Rows from block 3, named by matrix and row number. Rows with one number belong to one neuron. Each number is 128 + 32 x the weight over the matrix's rms, rounded and kept within 0 to 255. All counts start at 0.
# fc1: MLP up (model.blocks.3.mlp.fc1.weight, 768x128), inputs 0-127
# fc2: MLP down (model.blocks.3.mlp.fc2.weight, 128x768, transposed), outputs 0-127
fc1.595 [153 188  84 187 125  95 116  93  95 156  69 113 162 115 135 114 106 122 111 194  72 121 115 129 128 151 172 156 101 142 153 151 127 168 108 145 107  72 104 102 151 187 115 119  96  91  77 152 112 101 211 166 108 126 153 119 128  74 127 180 205 116 138  76 178  81 161 138 174 146 107  69 133 114 150 173 203 185 134 131 130  97 199 133 146 132 110 107 131 160 138  86 160  76  69 162 135 162 166 132 166  95 139 161 148 123 156 151 160  94 196 113 148 112 142 138 128 103 129  95 109 110 173 135 212 148  62 158]
fc2.595 [110 142 152  84 153 127  86 170 115  97 115 137 120 126 143 157 148 109 154 147 111 101 108 116 169  86 122 140 146 130 153  90 152 224 190 115 114 147 203  79 155  82 110 110 116 161 147 172  86 113 196 121 110  94 104 172  98 149 163 122 164 126 166  98 124 109  65 103 113 141 104 104  74 139 152 165 127 141  75 137 137 135 207 148 101 197 198 168 202 107 139 115 164 158  88 127 141 171 104 148 178 145  71 101 163 153 136 108 127 155 113 128 103 106 161 178 135 151 172 132  90  48 175 100 147 191 145 126]
fc1.596 [170 100  68 137 118 133  29  71 162 151 235 105 151 147 130 163 137 220 169 141 147  80 130  98 203 148  47  86 164 140  82  93 143 188 119 120 161 166 177 133  62 113 126 123 130 156 105  92  92 114 157 129 141 160 174 164 152 104 178 197  89  88 106 137 116 154 131 114 135 166  93 169 207 134 175 102 169 106 115 113 155  83 144 118  92 126 104  43 149 135 200 123 148 156 205 152 147 143 112 186 135 105 117 170 175 169 157 153 140  89 155 156 138 112 122 199 157  70  53 155 123 182 105 131 160 108 138  84]
fc2.596 [122 152 166 100 143 122 182 122 137 175 108  86 142 112  98 122 160 151 103 126 121 130  79 122  82 145 106 152 119 156 153 106 193 115 149 127  92  89 146  87 143 117 175  93 167 165 120 172 113 170  90 128 161 132 190 152 103 152 134  98  84 118 197 116 104  93 113 149 171 147 162 141 135 120  85 132  98 140 158 123  82 152 192 131 188 130 144  71  93 130 137 103 128 148  80  96 157 105  81 180 115 107 131 123 136  98 101  87  93 148 119 131 132 166 134  91 140 146 133 178 134  59 112 176 109 135 127 108]
fc1.597 [ 69  98 120 211 117 102 125 133 157 114 158 134 114 209  94  97 131 110 124 105  96 117 146 150 135 185 123 141  91 125 146 112 146 106 118 164 102 130  54 103 102 136 108 152 145  80 125 119 137  61 110 139 161 161 126  70 110 128 117 141 104 157 188 145 115 139 115 109 117 149 150  60 144 140 118 118  87 112  82 132 141 107 159 185 147 135 101 128 114 117 106 150 149 119  78 164 147 180 156 207 113 109 142  93 127 147 122 172  73 105 150  99  96 103 146 107 128 107 168 144 132  82 107 157 123  71 126 170]
fc2.597 [138 165 151 120 187  95  61 148 151 122 166  96 174  87 135 122 127 131 167 157 120 118 162 169  70 128 125 108 149 129 122 132 129 157 147 151 122  84 164 127  59  88 100 157 106 105 125 203 190 115 105 126 147  96 104 129  34 207  84 143 129 128 116 126 170 116 101 159 128  97  65 125  66  56 109 139  91 112 166 181 129 126 173 110  88 170 154 181 152 115 119  91 160 187 197 148 104  94 142 118 167 112  81  92 172 125 134 120 164  73 181  66 159 147  77 112 167 198 102  75  55 183 149 129 163 142 129 128]
fc1.598 [ 22 119  97  82 175 160 155 102  81 173 104 144  74 155 197 113 159  87 132 221 168 139 200  96 119  99 107 101 198 183 144 135 136 191 136 139 123 169 106  92 156 191  91 172 149  69 143 144 126 148 136 132  74  73 156  93 109 119  80 127 134 133  98  95 143 103 129 161 173 163  51 128  97  97  78 129 153 125 102 145 106 142 113  83  76 145 133 180 136 132 160 138 146 128  95  79 193 155 146 107 191 110 100 128 160 116  90 143 149 169 168 200 163 124 148 134 164 164  65 188  95 114 147 167 106 135 109  77]
fc2.598 [114 159 180 111 154  69 163 111 124  79  90 119 137 129 139 146 122 127 162 114 211 172 117 189 155 145 154 156 155 160 167 123  80 119 168 103  91 119  73 138 152 135 134  72 165 111 126 107  91 174 105  98 134 186 139 136 178 117 142 122  93 165 137 137 125 133 110 187 124 114 196 160 131 106 116 123  84 143  64 156 110 187 103 103 104 114 106 120 139 129 129 149 152 137 112 152 115 181 140 131 101 144 164  91 144  86 149 142  44 173 158 143 102  73 157  88  88  94 100 143 109 211 120 175  97 128  66  88]
fc1.599 [155 123 136 191 144 103 149 114 100 162 156 125 151 161 139 120 101 101 116 116 140 122 114 107 113 155  92 169  91 119 109  90 164 116 135 116 145 123 121 162 108  58 123  85 108 102 154  90 119 142 153 121 102 193 107 104 159 130 143  61  84 166  96 100 144 177 131 125 183 138 141 196 149  94 182 141  57 123  94 119 142 135 135 139 100  70 176 222 103 158 132  73 171  94 166 122 150  81  53  70  91 179 142 134 113 142 144 154 159 122  80 105 119  97  89 116 132 106  92 232 149  91  94 110 110 137 167 168]
fc2.599 [159 147  65 109  90 154 116 150 134  93 158 158  82 148 100 151 106 143  91 195 163  91 147 129  78 100 176 220 103 185 138 127 132  98  88 136  80 155 113 117 157 164 153 100  72 105 153 130 144 147 128 138  88 193 161  92 134 156 158 106 206 166 178 174 157 129 131 108 119 157 115  96 157 167 122 116 182 125  86 128  93 136 171  78 139  81 121 169 133 158 156 155 126 106 146 122 121 110 173  83  94  97  90 151 131 126 128 124 105 113 132 141 175 126 123 170 112 145  92 130 127 130 141 106 171 157 118  40]
fc1.600 [121 177 159 103 123 164 114 135  97 110  84  55  79 101 145  89 153 177 107 105 155 149  73  94  53 115 133 158 144 113  98 136 103  81 150 123 154  77 138 171 108 156 139 174 100  58  68 139 121 212 158 132 108  84 175 142 141 156 154 101  83 151 230 204 153  64 133 144 166 140 143 148 204  93 124 137 176  88 153 144  64 121 150 173 183 153 109 165  92  99  71  92 136  78 192  95  86 151 129 158  60 132  81 106 167 159 118 165 162  97 167  90 173 124 138 201 159  97 121 139 102 117 171  97 154 141 175  56]
fc2.600 [210  96 160 127 157 100  82 137 144  83 143  86 105 199 161 132  82 139 112 165 165 126  58 184 102 156 141  85 131 110 186 124 143 138 132 144 150 161  92  70 138  97 168 110 136 179 134 150 139  86 111  90 130  40 156 128 167 152 135 150 111  95 134 158  67 147 122  82  75 117 167 175  93 103  88 136 133 175 199 114  80 144  75 165 135 180 123 119  79 123 142 151  66 171 173  84 148 141  58 123 132 134 115 144 144 147  60 119 111  91 160 117 167  82 135 109 154 128 114 118 100  78 120 107 114  73 129 190]
fc1.601 [151 106 118 163 148 161 173 215 105 100 145 150 118 118 123 154 153 150 113 142  51  85 134  84 144 126 122 114 104  97 155 138  96 148 170 143 130 119 101 114 106 151 133 168 165 126 182 201 141  72 121 154 151 205 108 107 160 142 164 153 121 125  83 143 112 114  91 128 125 169  69 169 131 139  30  90 125 162 122  92  93 106 115 130 153 169 163 162  51  84  75 118 102 123 114 166  74  90  68 152  78 117 100 128  91 158 120  93 130 112 150 134 154 164 116 104 105 144 104 159  97 150 157 124 186 143 116 126]
fc2.601 [161 156 110 139 102 187  70 156 118  75  76 126 105 160 154 132  71 147 170  93 160 137 173 104 144 131 159 151 143 216 103 128 160 107 146 141 143  79 103 134 135 130 108 139 111  65 140 103 147 173 199 102  98  85 109  88 227  97 131  91 122 114 148 109 153 151 116 171  64 119 145  96 131 129 148 132 112  91 105 150  79 151 120 132  90 142 136 159  85 136 113 165 135 144 151 117 120 145 129 112 160 108 109 123 169 144 182 105 155 158 143 118 125 155 123 165 126 190 150 108 131 124 105 144 103 146 100 146]
fc1.602 [ 47 144 122 192  85 171 182  94 127 147 136 123  79 113 121 148  83 114 144 135 140  78  87  92 102 147  82 176 180 151 140 109 200 118 136 174 111  82  93  87 100 125 118 128 139 136  79 105 113 159 115 200 180 104 132  99 100 103  75 159 125 159 159  90  70 123 126 146 186 124 195 125 138 104 100 144 128 141 148 112  86 157  99 118 138 141 170 137 108  64  89 170 117 145 152 175  69 136 105 123 132 120 118 110 140 125 124 140  80 116 167 149 125 103 172  75  70 171 149 119 102 143 137 120 142 108 126 118]
fc2.602 [131 171 140 138 186 138  95 120 178 145 125 108 156 165  93 105 158 154 165 173 120 147 126 174  88 120 132 152 138 101 139 151 141 170  89  88 108 117  49 132 114 121 127  93 123 115 178  93 142 103 137 141 143  56 109 173 123 105 143 146 160 153 119 140  99 162 155  66 162  89 166 170 155 103 175 159  66 156 186 100 191 102 151 118 146 182 136 126  96 134  99 112 145 164 104 114 110  68 135 150 138 155 128 169 105 130  76 184 152 205 149 142 141 114 112 185 129 158 143 139 156  76 147 135 148  99 134 118]
fc1.603 [149 138 127 198 122 108 108 102 154  95 203 159 177 137 158 176 106 119 184 138 171 152 145  92 111  67 107 112 130  89  47 129  87 180 177 161 116 149 119 128 107 172 120 129  41 126 186 117  90 121 115 113  83 135 133 109  68 102 146 112 138 140 184 136 109 115 168 104  71 117 149 133 137 122  67  95 121 156  39 109 179 127  95 150 128  92 109 186 217 100 162 120  99  83 172 105  99 141  84 151 120 119 144 159 150  97 139 135 150 147 184 147 132 136 138 173 114 118 128 109 184 140 103 116 138 131 110 143]
fc2.603 [153  76  89 140 105  54  83  91 100 127 112 119 105 139  83  84 130  90 141  92  91 123 118 109 104 180 163 179  90 126 134 135 142 107  86  71  81 186  69 140  88 107  98 102  64 180  71  89 133 139 173 126  92  90 146  88 109 162 158 186 120 120  89  96 136 107 171 101 105 125 181  58 144  74 178 126 119  87 139  88 110  64 161  57 127 104 141 139 133 128  57 127 131  94 166 138 123 117 177 140 178 152 107 144 180  94 145 106 101 159 144 155 106 128  62 134 120  96 117 135 184 164  99 124  88 125 147  57]
fc1.604 [100 160 154 139 124 153  98 108 179  64 128 170 188  87 162 128  93 106 122 154 137 153 105 157 134  96 158  52 133 154 119 105 132  66  94 163  94 104 123  55  91 121 105 130 170 155 141 144 113 147 172 165 160 145 170 130 158 146 162 141 114  92 101 138  79 152 154 157 129 114 147 180 113 135 170 191 182 121 124 189 207 113 139 162 112  64 121 142 148 124 177  85 161  65 153 180 153  73 147  71 158 147 118 134 109 134 187  66 151 108 126 121 131  95 115 161 177 134 106 116  80 141 100 177  89 100 147 130]
fc2.604 [ 69 154 112 182 120 118 165 138  80 171 188 176 164 101 139 145 146 130 145 124 163 113 138 161 120  81 144 132 145  92 170 137 132 129  74 152 137 173  67  80  79  91 116 104 141 110 122 135 160  56 158 195  88 131 190 118 154 140 107 154 161  94 149 129 175 146 120  98 124 105 139 112 148 140 156 143 125 173  78  87 137 114  82 146 129  80  79 121  62 147 117  95 151  91 102  97 170 108 165 158 135 148 106 144 109  87 157  81 123  45 117 143 142 123 119 173  72  98 154 124 107 142  47 122 151 148 123 145]
fc1.605 [197 149  94 142 137 121  87 116 189 118 104 187 151 154 150 109 152  85 139  98 179  90 150 127 114 214 115 147 171 147  93 130 102 141 148  81 133 154  76 178  93 194 149 115 181 104 116  96  80 125 135 165 134 177 152 183 120 105 117 120 128 113 163 149 174 107 141 113 111 147 102 111  88 112 120 151 131 141 107 136 159  78  95 134  90 114 145 154 107 123 143 148 152  86 111 170 139 134 132  45  96 103  72 126 102 155  75 120 121 157 126  94 152 151 109 154 150 119  81 122  69 110 115 133 188 118 107  82]
fc2.605 [ 77 162 178 129 121 120 125 108  70 169 140  84 169 143 130 155 127 127 185 193 148  92  95 216 125 106  76 149  72 145 141 127 133 104 104 104 103 130 219 169 108 140 170 183  80 177  76 103 150 136 123 105 156 106  83 147 116 186 164 115 130 153 140 133 127 163 117 163 160 200 110 154  81 157 130 137 180 152 106 179 118 151  92 188 168 100 115  84  87 150 137  90 130 137 162 128  73 144 116 113 106 174 162 104 132 116  99 212 159 115 133  89 117 107  85 124 168 123 114  94 131  98 131  38 145 167 154 166]
fc1.606 [110 152 158 190 143 123 148  97 123 140 152 110 181 151 115 153 115 124 127  55 125 147 155 122 144 125 167 185 134  85  87 162 198 129 122 113 134 106 142  86 120  69 159 162 113 140 116 155 171 121 129  68 137  84 138 116 162 157 144 142  97 117 136 167 177 139  95  97  82  96 175 190 164 144  63 123 174 160 152  65 130 161  94 135 121 115 101 146 160 154 133 131 173 132  78 129 131 139 184  68 165 131 118 125  24 123 105  31 138 126 119 123  86 140 104  85 107 103 116 148 121 115  98 157 118 109 145 140]
fc2.606 [150 136  75 123 128 163 122 147 112  70  80 134 155 110 113  86 139 164 122  91 156 120  92 158 111 100 132  86 106 123  98 149 150 130 169  59  86  86 131  85 113 136 178  78 117 143 109 148 128 132 100 135 135 135  76 111 111 103 121  73  93 140  94 109  99 125 122 133 126  86 144 125 103 109 145 158  79 116 113 141  90 135 139 173 165  91 194  52 156 133 130 172 127 146 125 107 191  79  74 124 113 102  99 177 155 157  82 114 126 173 142 118 113  89 111 192 134  81  69 179 117 117 160 116 164 157 142 149]
fc1.607 [153 112 149 109 188 188 149 160 150 117 116  89 132 100 123 117 102 193 116 183  95 111  68 140  47 137 130 115 199  89 171  85 133 102 168 135 112  99 197 129  87 171 144 119 112 127 109 156 143 135 153 102  70 106 122 134 123 167 108 163 174  97 155 157  66 157 161 107 176 110 160 149  98 163 136  74 130 112 116 138 106 113 130  82 158 118 155 146  95 143 101 115 104 150  66 152 139  86 139  99  73  78 116  98 135 104 174  99 135  97 171 179 130 141  89 126  76 113 112 155 166 127 132 168 124 149 108 138]
fc2.607 [193  91  79 120  85 109 120  99  93 110 155 186 176 117 133 111  78 162 168 185 135 131  53 168 149  95 136 148 127 113 133 140  88 100 168 204 133 154 109 122 114 124  76 174 118 151 185 137 114 152 140 119 147 131 138 166 160 151  97 146 150 150 132  89  95 114 160 168 139 160 140 136 153  94 136 146 155 120  97 135 120  90 179 141 100 140 117  99 166 104 133 102 125  85  73  79  87 108  93 154 114  70 178 180 117 126 103 108 105 119 178 157 103 172 167 114 104 132 130 146 114 129 113 127 131 134 139  99]
fc1.608 [149 186 131 110 171 129 157 106 130 127 142 127 108 183 168 105  79 148 125  48 162 121 100 107 146 102 183  99  93 114 160 105 114 136 133 235 180 132 182 133 158 170 172 125 137  61 144 190 103 170 128 146 100 152 133  95 159 130 153 124  90 118  95 104 113 140 149 103 102  95 111  86 117 142 117 108 199 144 118 116 135 147 124  86 158  73 158  98 138  98 120 145  93  93 133  65 170 131 127  85  84 110 102 105 121 117 153  86 116  70 105 145 108 123  95 103 197  90  65  93 143 125  64 111 147 146  95 129]
fc2.608 [114 116 104 156 143 152  65 128 187 167 109 133  97  96 123 110 143  98  92 101 179 248 132 139  82 151 104  91 134  73  87 173 198  95 137  90 162 146 167 114 158 134 115  93 128 158 135 152  86 139 116 136 129 200 145 169 137 167 116 124  93 179  72 144 152 135  93 137 168 113  57 117 109 120 120 165  68 158  69 115 140 147 149 118 151 155  93  53 109 102 122 172 127 118 103 145 182 142 104 184 160 139 159  89  88 125 136 151 158 103 175 162 115  81 143  90  98 130  90 153 140 119 188  97  99 126  95 117]
fc1.609 [159  60  90 161 107 119 123 136 130 137 115  67 159  69 110 134 176 144 151 115 123 103 152 145 180 134 122 172 115 138 124  97 129 104 116  84 124 136 112 137  90 176 129 158 221 123 153 147  83 117 101  85 101 158 213  80 120 116 169 142 187 121 139 137 112 108 197  68  57 155  94 128 145  74 135 136 139 108  94  89  54 178 172  84 150 134 146  95 154 135 115 129 148 155 112 181 144 119 159 114 104 142 147  78 125  79  60 163 166 119 143  84 100 145 156 108 152 139 127 129 140 125 146  96 121 143  98  81]
fc2.609 [132 181 120 108 157 106 130 154 121 123 153 112 130 189 116 131 144 109 161 138 100 160 114 117 147  95 124 123 105 137  79 190 113 119 115 134 117  77 183 158  98 167 196 148  50 172 143  92 109 129 124 160 100  71 198 192  98 158 140 136  89  79 159 162 170 128 125 193 101 136 133 111 103 124 145  91 113 146  61 169 231 154  98 116  84 162 113 139  98 144  94 168 123 127  49 104  99  98 126 146  81 134 180 129 145  75 160 112 100 125 129 103 136  87 109 154 175 139 167 140  95 184 107 169 204 106 124 113]
fc1.611 [173 142 105 121  83  99 148  98 129 166  99 148 158  87 111 109 183 149 109 189 137 131 173  37 125 128 132 141 147 107 155 177 201  89 138 179 143 131 110 170 142  91 144 114 177 131 103 137 128 147 102  93 106 130  74 139 111  69 101 168 100 194 120 142 156 144 161 161 181 123 166  79 161  73 179 122  68 150 141  60 137 144 152 114 115 130 130 184 118 117 156 130 164 146 153 134 188  98 143 139 128  87 154 143 136 104 101 102 160 163 149 159 144 160 123  90 176  75 129 178 117 142 169  92  97 100 156 106]
fc2.611 [123 121 110 154 160  78 135 138 144 125 125 106 136 128 118  69 124  85 148  74  91 113  87 137  99 122 128 154  98  43 143 117 153 163 144 127 161 150 128 109  93 154 171 118 159 124 170 158 121  77 114 136 117 172  90  83 108 123 131 157 146 144 108  88 153 137  59 131  79 124 120 172 108 169 140 138 134 101 184  92 154  99 139 156 187 134 117  97 169 137  87 104 149 136 205 129 152 141 144  44 117 112 134 169 127 213 169 153 131  72 111 105 148 110 200 134  71 165 164 123 195 120 169 151 136  98 138 150]
fc1.612 [117  94  78  76 124 160 165  51 158  85 109 151 163 143 160 103 122 168 134 153 101 172 157 124 130  96 191 146 111 135 145 172 126 100 148 143 122 131 103 167 151 114 144 146 161 140  90 129 139 147  66 185 166 139 131 136 132 124 148 157 149 139 116 149  88 121 152  91  87  65 116  75 166 185 159 131 126 166 112 144 108 136 129 111 108 118 125 116  74  88 149 149 141 179  98 163 144 154 143 175  69 191 149 112 168 116  98 137 189 131 108 181 142 151 197 175 148  87 117 179  89 120 111 139 167 128 114  92]
fc2.612 [ 11  98 128  89 154 132  83 116 116  85 105 154 118 107  92 115 118 146 161 128 122  57 177 134  92 102 169 129 138  94  94  84 121 133 149 139 102 175 104 105 164 214 165  87 151 131  85  87 131 135 143 164  78 158 157 129 142 126 118 113 107 126  72  76 136 137 133  85 147 165 134 128 100 102  90 142 138  54 138 183 159 147 139 120  87 104 147 136 204  24 111 143  84 124 126 166 165 176 120 176 192  55 123 169 127 212 135 137 104 158 167  74 124  98 121  95 144 154 126  87 195 139 168 154 127 180  81 160]
fc1.613 [195 168 107 105  74  52 191 129 131 173 161 127 184 190  77  84  71  74 153 118 161 155 144 143 117 173 112 121 130 114 110 159  88  94  77  67 106  83  40 156 109 119 164 152 151 120 125 166 130 184 176 139 134 122  90 164 113 183  85  66 128  97  97  76 160 154 140 152 198 133 146 162 121 134  91 158  66 113 170 101  59  95 143  99  80 125 110  72 141 134 201 137 190 143 227 116 173 116 104 147 153 154 135 154 145 131 175 180 165 156 100 110  60 146 167 119 115  91 179 113 160 112  82  92 102 135 144 151]
fc2.613 [119  89 129 161 106  84 110 123  86 161  83 142 149 140 144 151  55 106 128 114 126 128  99 153  79 139 100 171 138 176  93 104 153 133  72 155 152 121 144 163 110  99  99 130 115 186 128  94 120  71 103 155  58 114 116  99  75 112 122 128 195 102 102 163 158 125 123 132 112 169 178 186  49 157 110 129  70 119 179 194  88 119 142 109  84 107 129 160  91  66  78 149 121 163 110 146 160 165  58 181 135 153 189 104 174  83 163  99 131 151  82 131 126  99  99 169 115  97 113 116 145 128 121 126 107 121 164 127]
fc1.614 [ 46  91 172 167 159 125 123 152 167 139  93 102 120 174  61 141 156 133 131  49 115 154 125 149 148 183 119 132 187 110  96  90  99 178 215 127 109 126  59 125  97 106 138 194 102  96 121  93 124 152 140 135  98 115 125 139 161 176 159 126  95 146 180 112 159 109 121 125 207 120 108  84 112 102 193 171 166  89 106 121 141 140  97 139 126 147 148 107 159 121 115  93 126 133 143  89 189 120  77 104  45 121 135 170 100 123 152 112 118 133  95 104 180 113 127 103  74  98 171 167 111 154 133 116 130 105 124  91]
fc2.614 [116 128  43 132 161  94 154 127  70 134 140 120  77 118 152 119 137  99 121 103  94 123 144 152 118 140 125  91 155 142 150 137 142 152 150 218 158  87 167 169  98 146  99 116 131 142  97 143 119 116 164 137 158 125 156  99 160 127 132 165  80 108  92  80 108 116 131 107 135  93 110 129 120 138  77 121 151 194 114 137 122 167 127 165 133 216 150 191 118 149  87 107 107 139 131 154 100 199 202 118 131  78 132 179 118  99 104 180  95 113 142  84 142 100 157 104 113 154 104 125 109 127 106 118 117 169 102 157]
fc1.616 [ 99 119 140 131 130  91 155 138 139  99 142  91 195 142  65  87 180 166 137 125 117 166 110 150 126 133 131 101 193 135 111 158 122 136 157 138 141 120 119 144 148 163 121 139 121 160 116 134 130 105  93 139  91 176  64 199  98 150 129 155  80 103 145  78 146  88 145 154  91 147 112 164  99 107 153  81 115 108 175 118  92 117 127 117 161  92 127 201  56  76 129 151  95  98 188 102 108 159 113 119 123 150  87 101 165 165  98 115 155 185 148 128  94 133 157 178 140 165 115 143  26 151 153 102 105 133  43 125]
fc2.616 [ 75 109 120 150 141 132 115 183 134 155 123  62 107  87  55 184 100 124 128 165 108 180 123 106 135 149 122 142 165 161 119 149 171 106 139 151 125 157 212 112 170  90 151 124 184  88  63 150 133 141 178 187 112 127 144 168 173 134 116 129 162 140 115 120  81 146 203 112  85  71 112 115 135 178 130 150 123 153 171 147 108 102 133 105 123 146 152  44  97 114 106  80 150 184  63 125 143  52 137  97 135 139 192  99 130 160  93 174 141 101 109 123  43 156 108 108 148 114 136 107  97 123 150 148 113  65  72 117]
fc1.617 [184 126 139 101 128 107 146  76  98 141 139 151 131 141  97 156 167 159 133 169 171 162  97  69 121 126 103 127 113 112 123 118 110 106  48 122 137 134 127  69  65 119 146  84 146 156 138 142 146 104 187 151 166 138 148 157  49 148  99 103  91 170 173  70 177 152 151  92 133 107 137 118 137 152 159 125 147 122 117 122 139 145 166 170  82 159 136 124 153 134 137 102 114 137 179 101 164 143 181 153  94  95 110 115 105 132 142 145 119 157 168 125 118 171 150 119 157 138  90 141 114 140 130 148 173  82 143  97]
fc2.617 [165 140 120 111 163 126 114 136 150 124 198  96 143 101 121 187 152 104 161 119 145 157 173 121 112  99 148 118  95 203 107  98 119 146 134 155 166  86 145  72  95 125 103 127 124  93  98 112 148 178 170 135  98 141 112 111 132 115 129  89 186  75  83  90  97 173 180  92  89 118 119 133 141 160 154 120  99 102  70 162 100 153 161 166 129  94 187 161 140 155 126  87 126 147 108 118 183 149 170 171 135 212 113  88  99 176 170 112 156 111 147  99 152 165 154 124 121  82 116 142 136 113 148 141 131 137 162  87]
fc1.618 [118 119 156 123 157 152 113 160 177 129 124 147 134 141  69  95 135 124 114  84 119 165 152 157 120 103 170 124 155 129 144 185  91 152 149 151 181 128  99  59 146  60 117 168  98 126   6 145 125 149 130  68 147 158 119  92 153 140 104 117 127 121 225 120 152 109 159 156  68 118 163  89  49  93 126 117 117  97 112 107 118 121 173 118 159  83 135 156 140 133 152 140  91 100 151 120 100  92 151 131 144 138 112  91 179 181 134 132 197 121  98 148  95 138  97 105 116 108 146 128 104 108 130 162  82 117  71 117]
fc2.618 [157 196 110  87  90 165 164 101 145 123 128 208 111 104 127 130  68 139 156  48 112 102 122  98  92 202 161 141 117 184 150 183 166 183 125 102 100 150 215 145 112 165 105 139  94 144 102 176  83 142 106 142 133 148 117 148 102 103 109 134 123 121  89  94  89 153 113 144 142 113 173 131 133 170 175 138 130  86  59 102 142 175 143  79 156  70 196 115 146 100 172  95  87 183  72 133 181 189 115 131 161 107 125  93 103 180  88 153 116 109 141 155 142 160  89 137  82 111  77  85 126 124 103 167 116 103 113 136]
fc1.619 [ 95 140 133  87 102 127  92 151 111 206 121 111 131 143 123  60  82  92 141 122 126 117 199 157 123  99 153  90 137  39 146 137 139 122  64  72 158 141 149 149 127 197 175 139 189 101 126 103 123  90  96 136 156  47 168 119 100 101 139 120 135 150 165  93 146  81 110 128 164 117 155 168 147 120 150  97 114 121 140  69 176 112  97 169 127 180 100 103 167 156 146 176 107  98  56 120 121 139 183 107 183 127 152  73 147 125 184 105 167 116 127 215 133 128 130 116 132  87 150 110  76 101 114 103  90 166 131 155]
fc2.619 [159  71 157 147 150 166 123 125 181 127  99 168 158 111 162 148 128 152 117 149 121 114  82 101 111 176 139  91 131 173 101  79 145 153 106 101  95 167  84 169 127  74  92 177 105  68 169 144  90 111 131 161 190 132 128 186  88 128 113  90 133 150 148 170 118  93 138 162  97 109 125 135 177 167 123 104 108 112 122 153 137 136  88 125 140 108 186 141 114 104 132 155 112  60 158 112 161 158 108  88 139 118 137 140  81  76  52 108 132 105 141 139  93 115 154 122 129 140  75 143 122  79 128  94 178 138 122 187]
fc1.620 [153 163 146 145 117  84  80 109 142 139 142  99  90  79 142  97  76  71 124 115  46 158 146 142 175 122 155 119 138 102 116 167 143 142 134 225 117 119 186 128 107  61 162 126 114  92 126 122 127  77 127 144 112  94 144 138  80 132  59 141  94 123 103 111 117 129  74 128 184 141 175 155 207 108  90 148 145 167  84 165 142 147 131 127 197 120 142  64 133 122 134 115 117 103 138 134 108  91 150 117  97 159 125  83 124  92  73 153 191 160 137 135  95 159  59 136 134  87 133 174  73 193 136 158 132 129 183 194]
fc2.620 [137 175 120 151  87  58  95 129 176 164 151 106  61 125 135 155 193 132 146 158  55  76 165  87  70 231 101 153 128 133 137 164 196 115 158 129 122  90 194 168 155 165 127 149 141 169 133 129 160 132  97 123 115 138  99 114  91 119 142  96 193  74  75 131 114 135  70 169  91 139 131  94 166 106 133  91 174 210 154 196 177 177  99 140 104  66 151  69  85 193 142 118  81 143 138 117 202 120 132 146 106 153 128  74 207 106 131 110 177  98  75 116 204 118 144  81 101  74 140  98 168 146 121 119 135 133 123 111]
fc1.621 [ 64 105 105 137 153 119 176 166  84  71 132 140 127 111 153 150 117 188 119 187 179 172 173 122 101 132 166 117 104 188 146 103 119 168 113 104  52 120 127 152 172 109  83 111  71  97 121 112 123 143 111 131 141 135 149 135 112 125 141 190 108 113 129  86 117 142  50  93 105 147 104 170 223 158 132 152 133 215 114 152 153 104 100 159 130 190 161 195 175 157 137 151 158 116 196 134 156 153  89 126 159 157  74 126 119 130 139 157 132 175 170  93 114 211  97  95 119 129  98 146  68 125 127 151 131  76 156 119]
fc2.621 [114 130  69 157 121 125  66 106 115 143  89 146 185 114  94 148 134  92 127 150  92  95  45 143 129 158 120 136 106  93 133 133 175 129 104  83  64 175 163 164 101 133 213 129 113 147  52 137 175 148 163  90 116  55 205 127 161 174 109  72 166 153 139  97 145 168  76  91 159  57 138 175 103 143 170  89 100 120 180 140 135 154 119 163 132  84 151  96  58 155 107 123 143 138 173 106 113  92 138 154 121 130 107 184  89 154 107  95 166 118 161 157  98  78 153 178 114 142 173 110 159 116 121 162 136 154 112 185]
fc1.622 [131 139 116 131  78 128 118 110 127 126  67 160 160 104 133  67 131 133 122 131 172 105 133  92 125 166 214  75 114 131 129 168 120 145 120 131 120 126  86 136  92 172 158 157 121 124 147 132 165 104  83 145 176  76 113 122 145 182 145 102 169 128 106 165  96  62 135 133 113  86 102 143 195  59  91 140 126 125  86 137 186 173 159 193  77 138 150  91 120 167 121 105 101 105 154 108 132  90 137 163 150 113  56 101  51 148  86 126 108 103 113  98  67 160 109 117 114 120 107 127 134 168 131 157 153  66 119 152]
fc2.622 [143  83 156 105 114 135 137 172  87  56 173  66 106 159 144 207  84  59 161  85 156 210 145 126 147  74  81 126  94 138 173  83 122 123 159 116 136 121 169  88 128  75 142 158 132 131 125 155 106 163  83 147 127 142 125  94 135 167  72 120 182 128 146  93 144 151 126 140 125 141 178 105 112 137 123  88 168 160 103 101 164 189  72 114 150 207  72  91 113 141 121 148 175 145 106  92  84  83 117 114 130 115 150 140 135 141 124 145 164 127 129 148 101 109 109 173 111 172 133 179 132 109 112 115 136  95 117  56]
fc1.623 [145  31  83 149 144  64 129 169 104  61  84 122 192 134 118 121 113 140 176 158 175  47 133 140 116 129 116 123  99 117 145  77 139 162 133 146 128  95 194  94 121 131  97 147 166 138 103 139  98 166 113 135 135 119 166 165 121 143 109 169 139  98 151  98 104 105 168 112 217  97 128 124 153  99 112 122 144 141 152  84 122 142 100 151  97 178 110 189  95  78 115 115 117 110 118 177 167 133 156 100 136 152 158  94 146  92 119 134  18  97 117 143 126 146 158 140  82 195 164 127  96 152  85 137  68 129 144 134]
fc2.623 [ 86 162 154 158 139 162  69  82 101 159 154 197  75 186  78 124 115 105 145 109  95 123 133 118  93 179 104 155 148 147 102 110 137  46 116 114  69 139 109 125 122 134 136 160  68 168 102  36 121 176 190 141  91 129 194 175 101 136 154 110 132 115 162  81 119 130 126 119 122 199 120 136 130 185 166 105 120 156 104 102 116 114  86  94 145  60  57  93 121 131 139  94 124 137  71  93 133 138 199 136 103 136 115 127 153  87 128 135  98 144 138 146 140 130 140 189  81 163 115 153 163 148 174 154  75 110 132 148]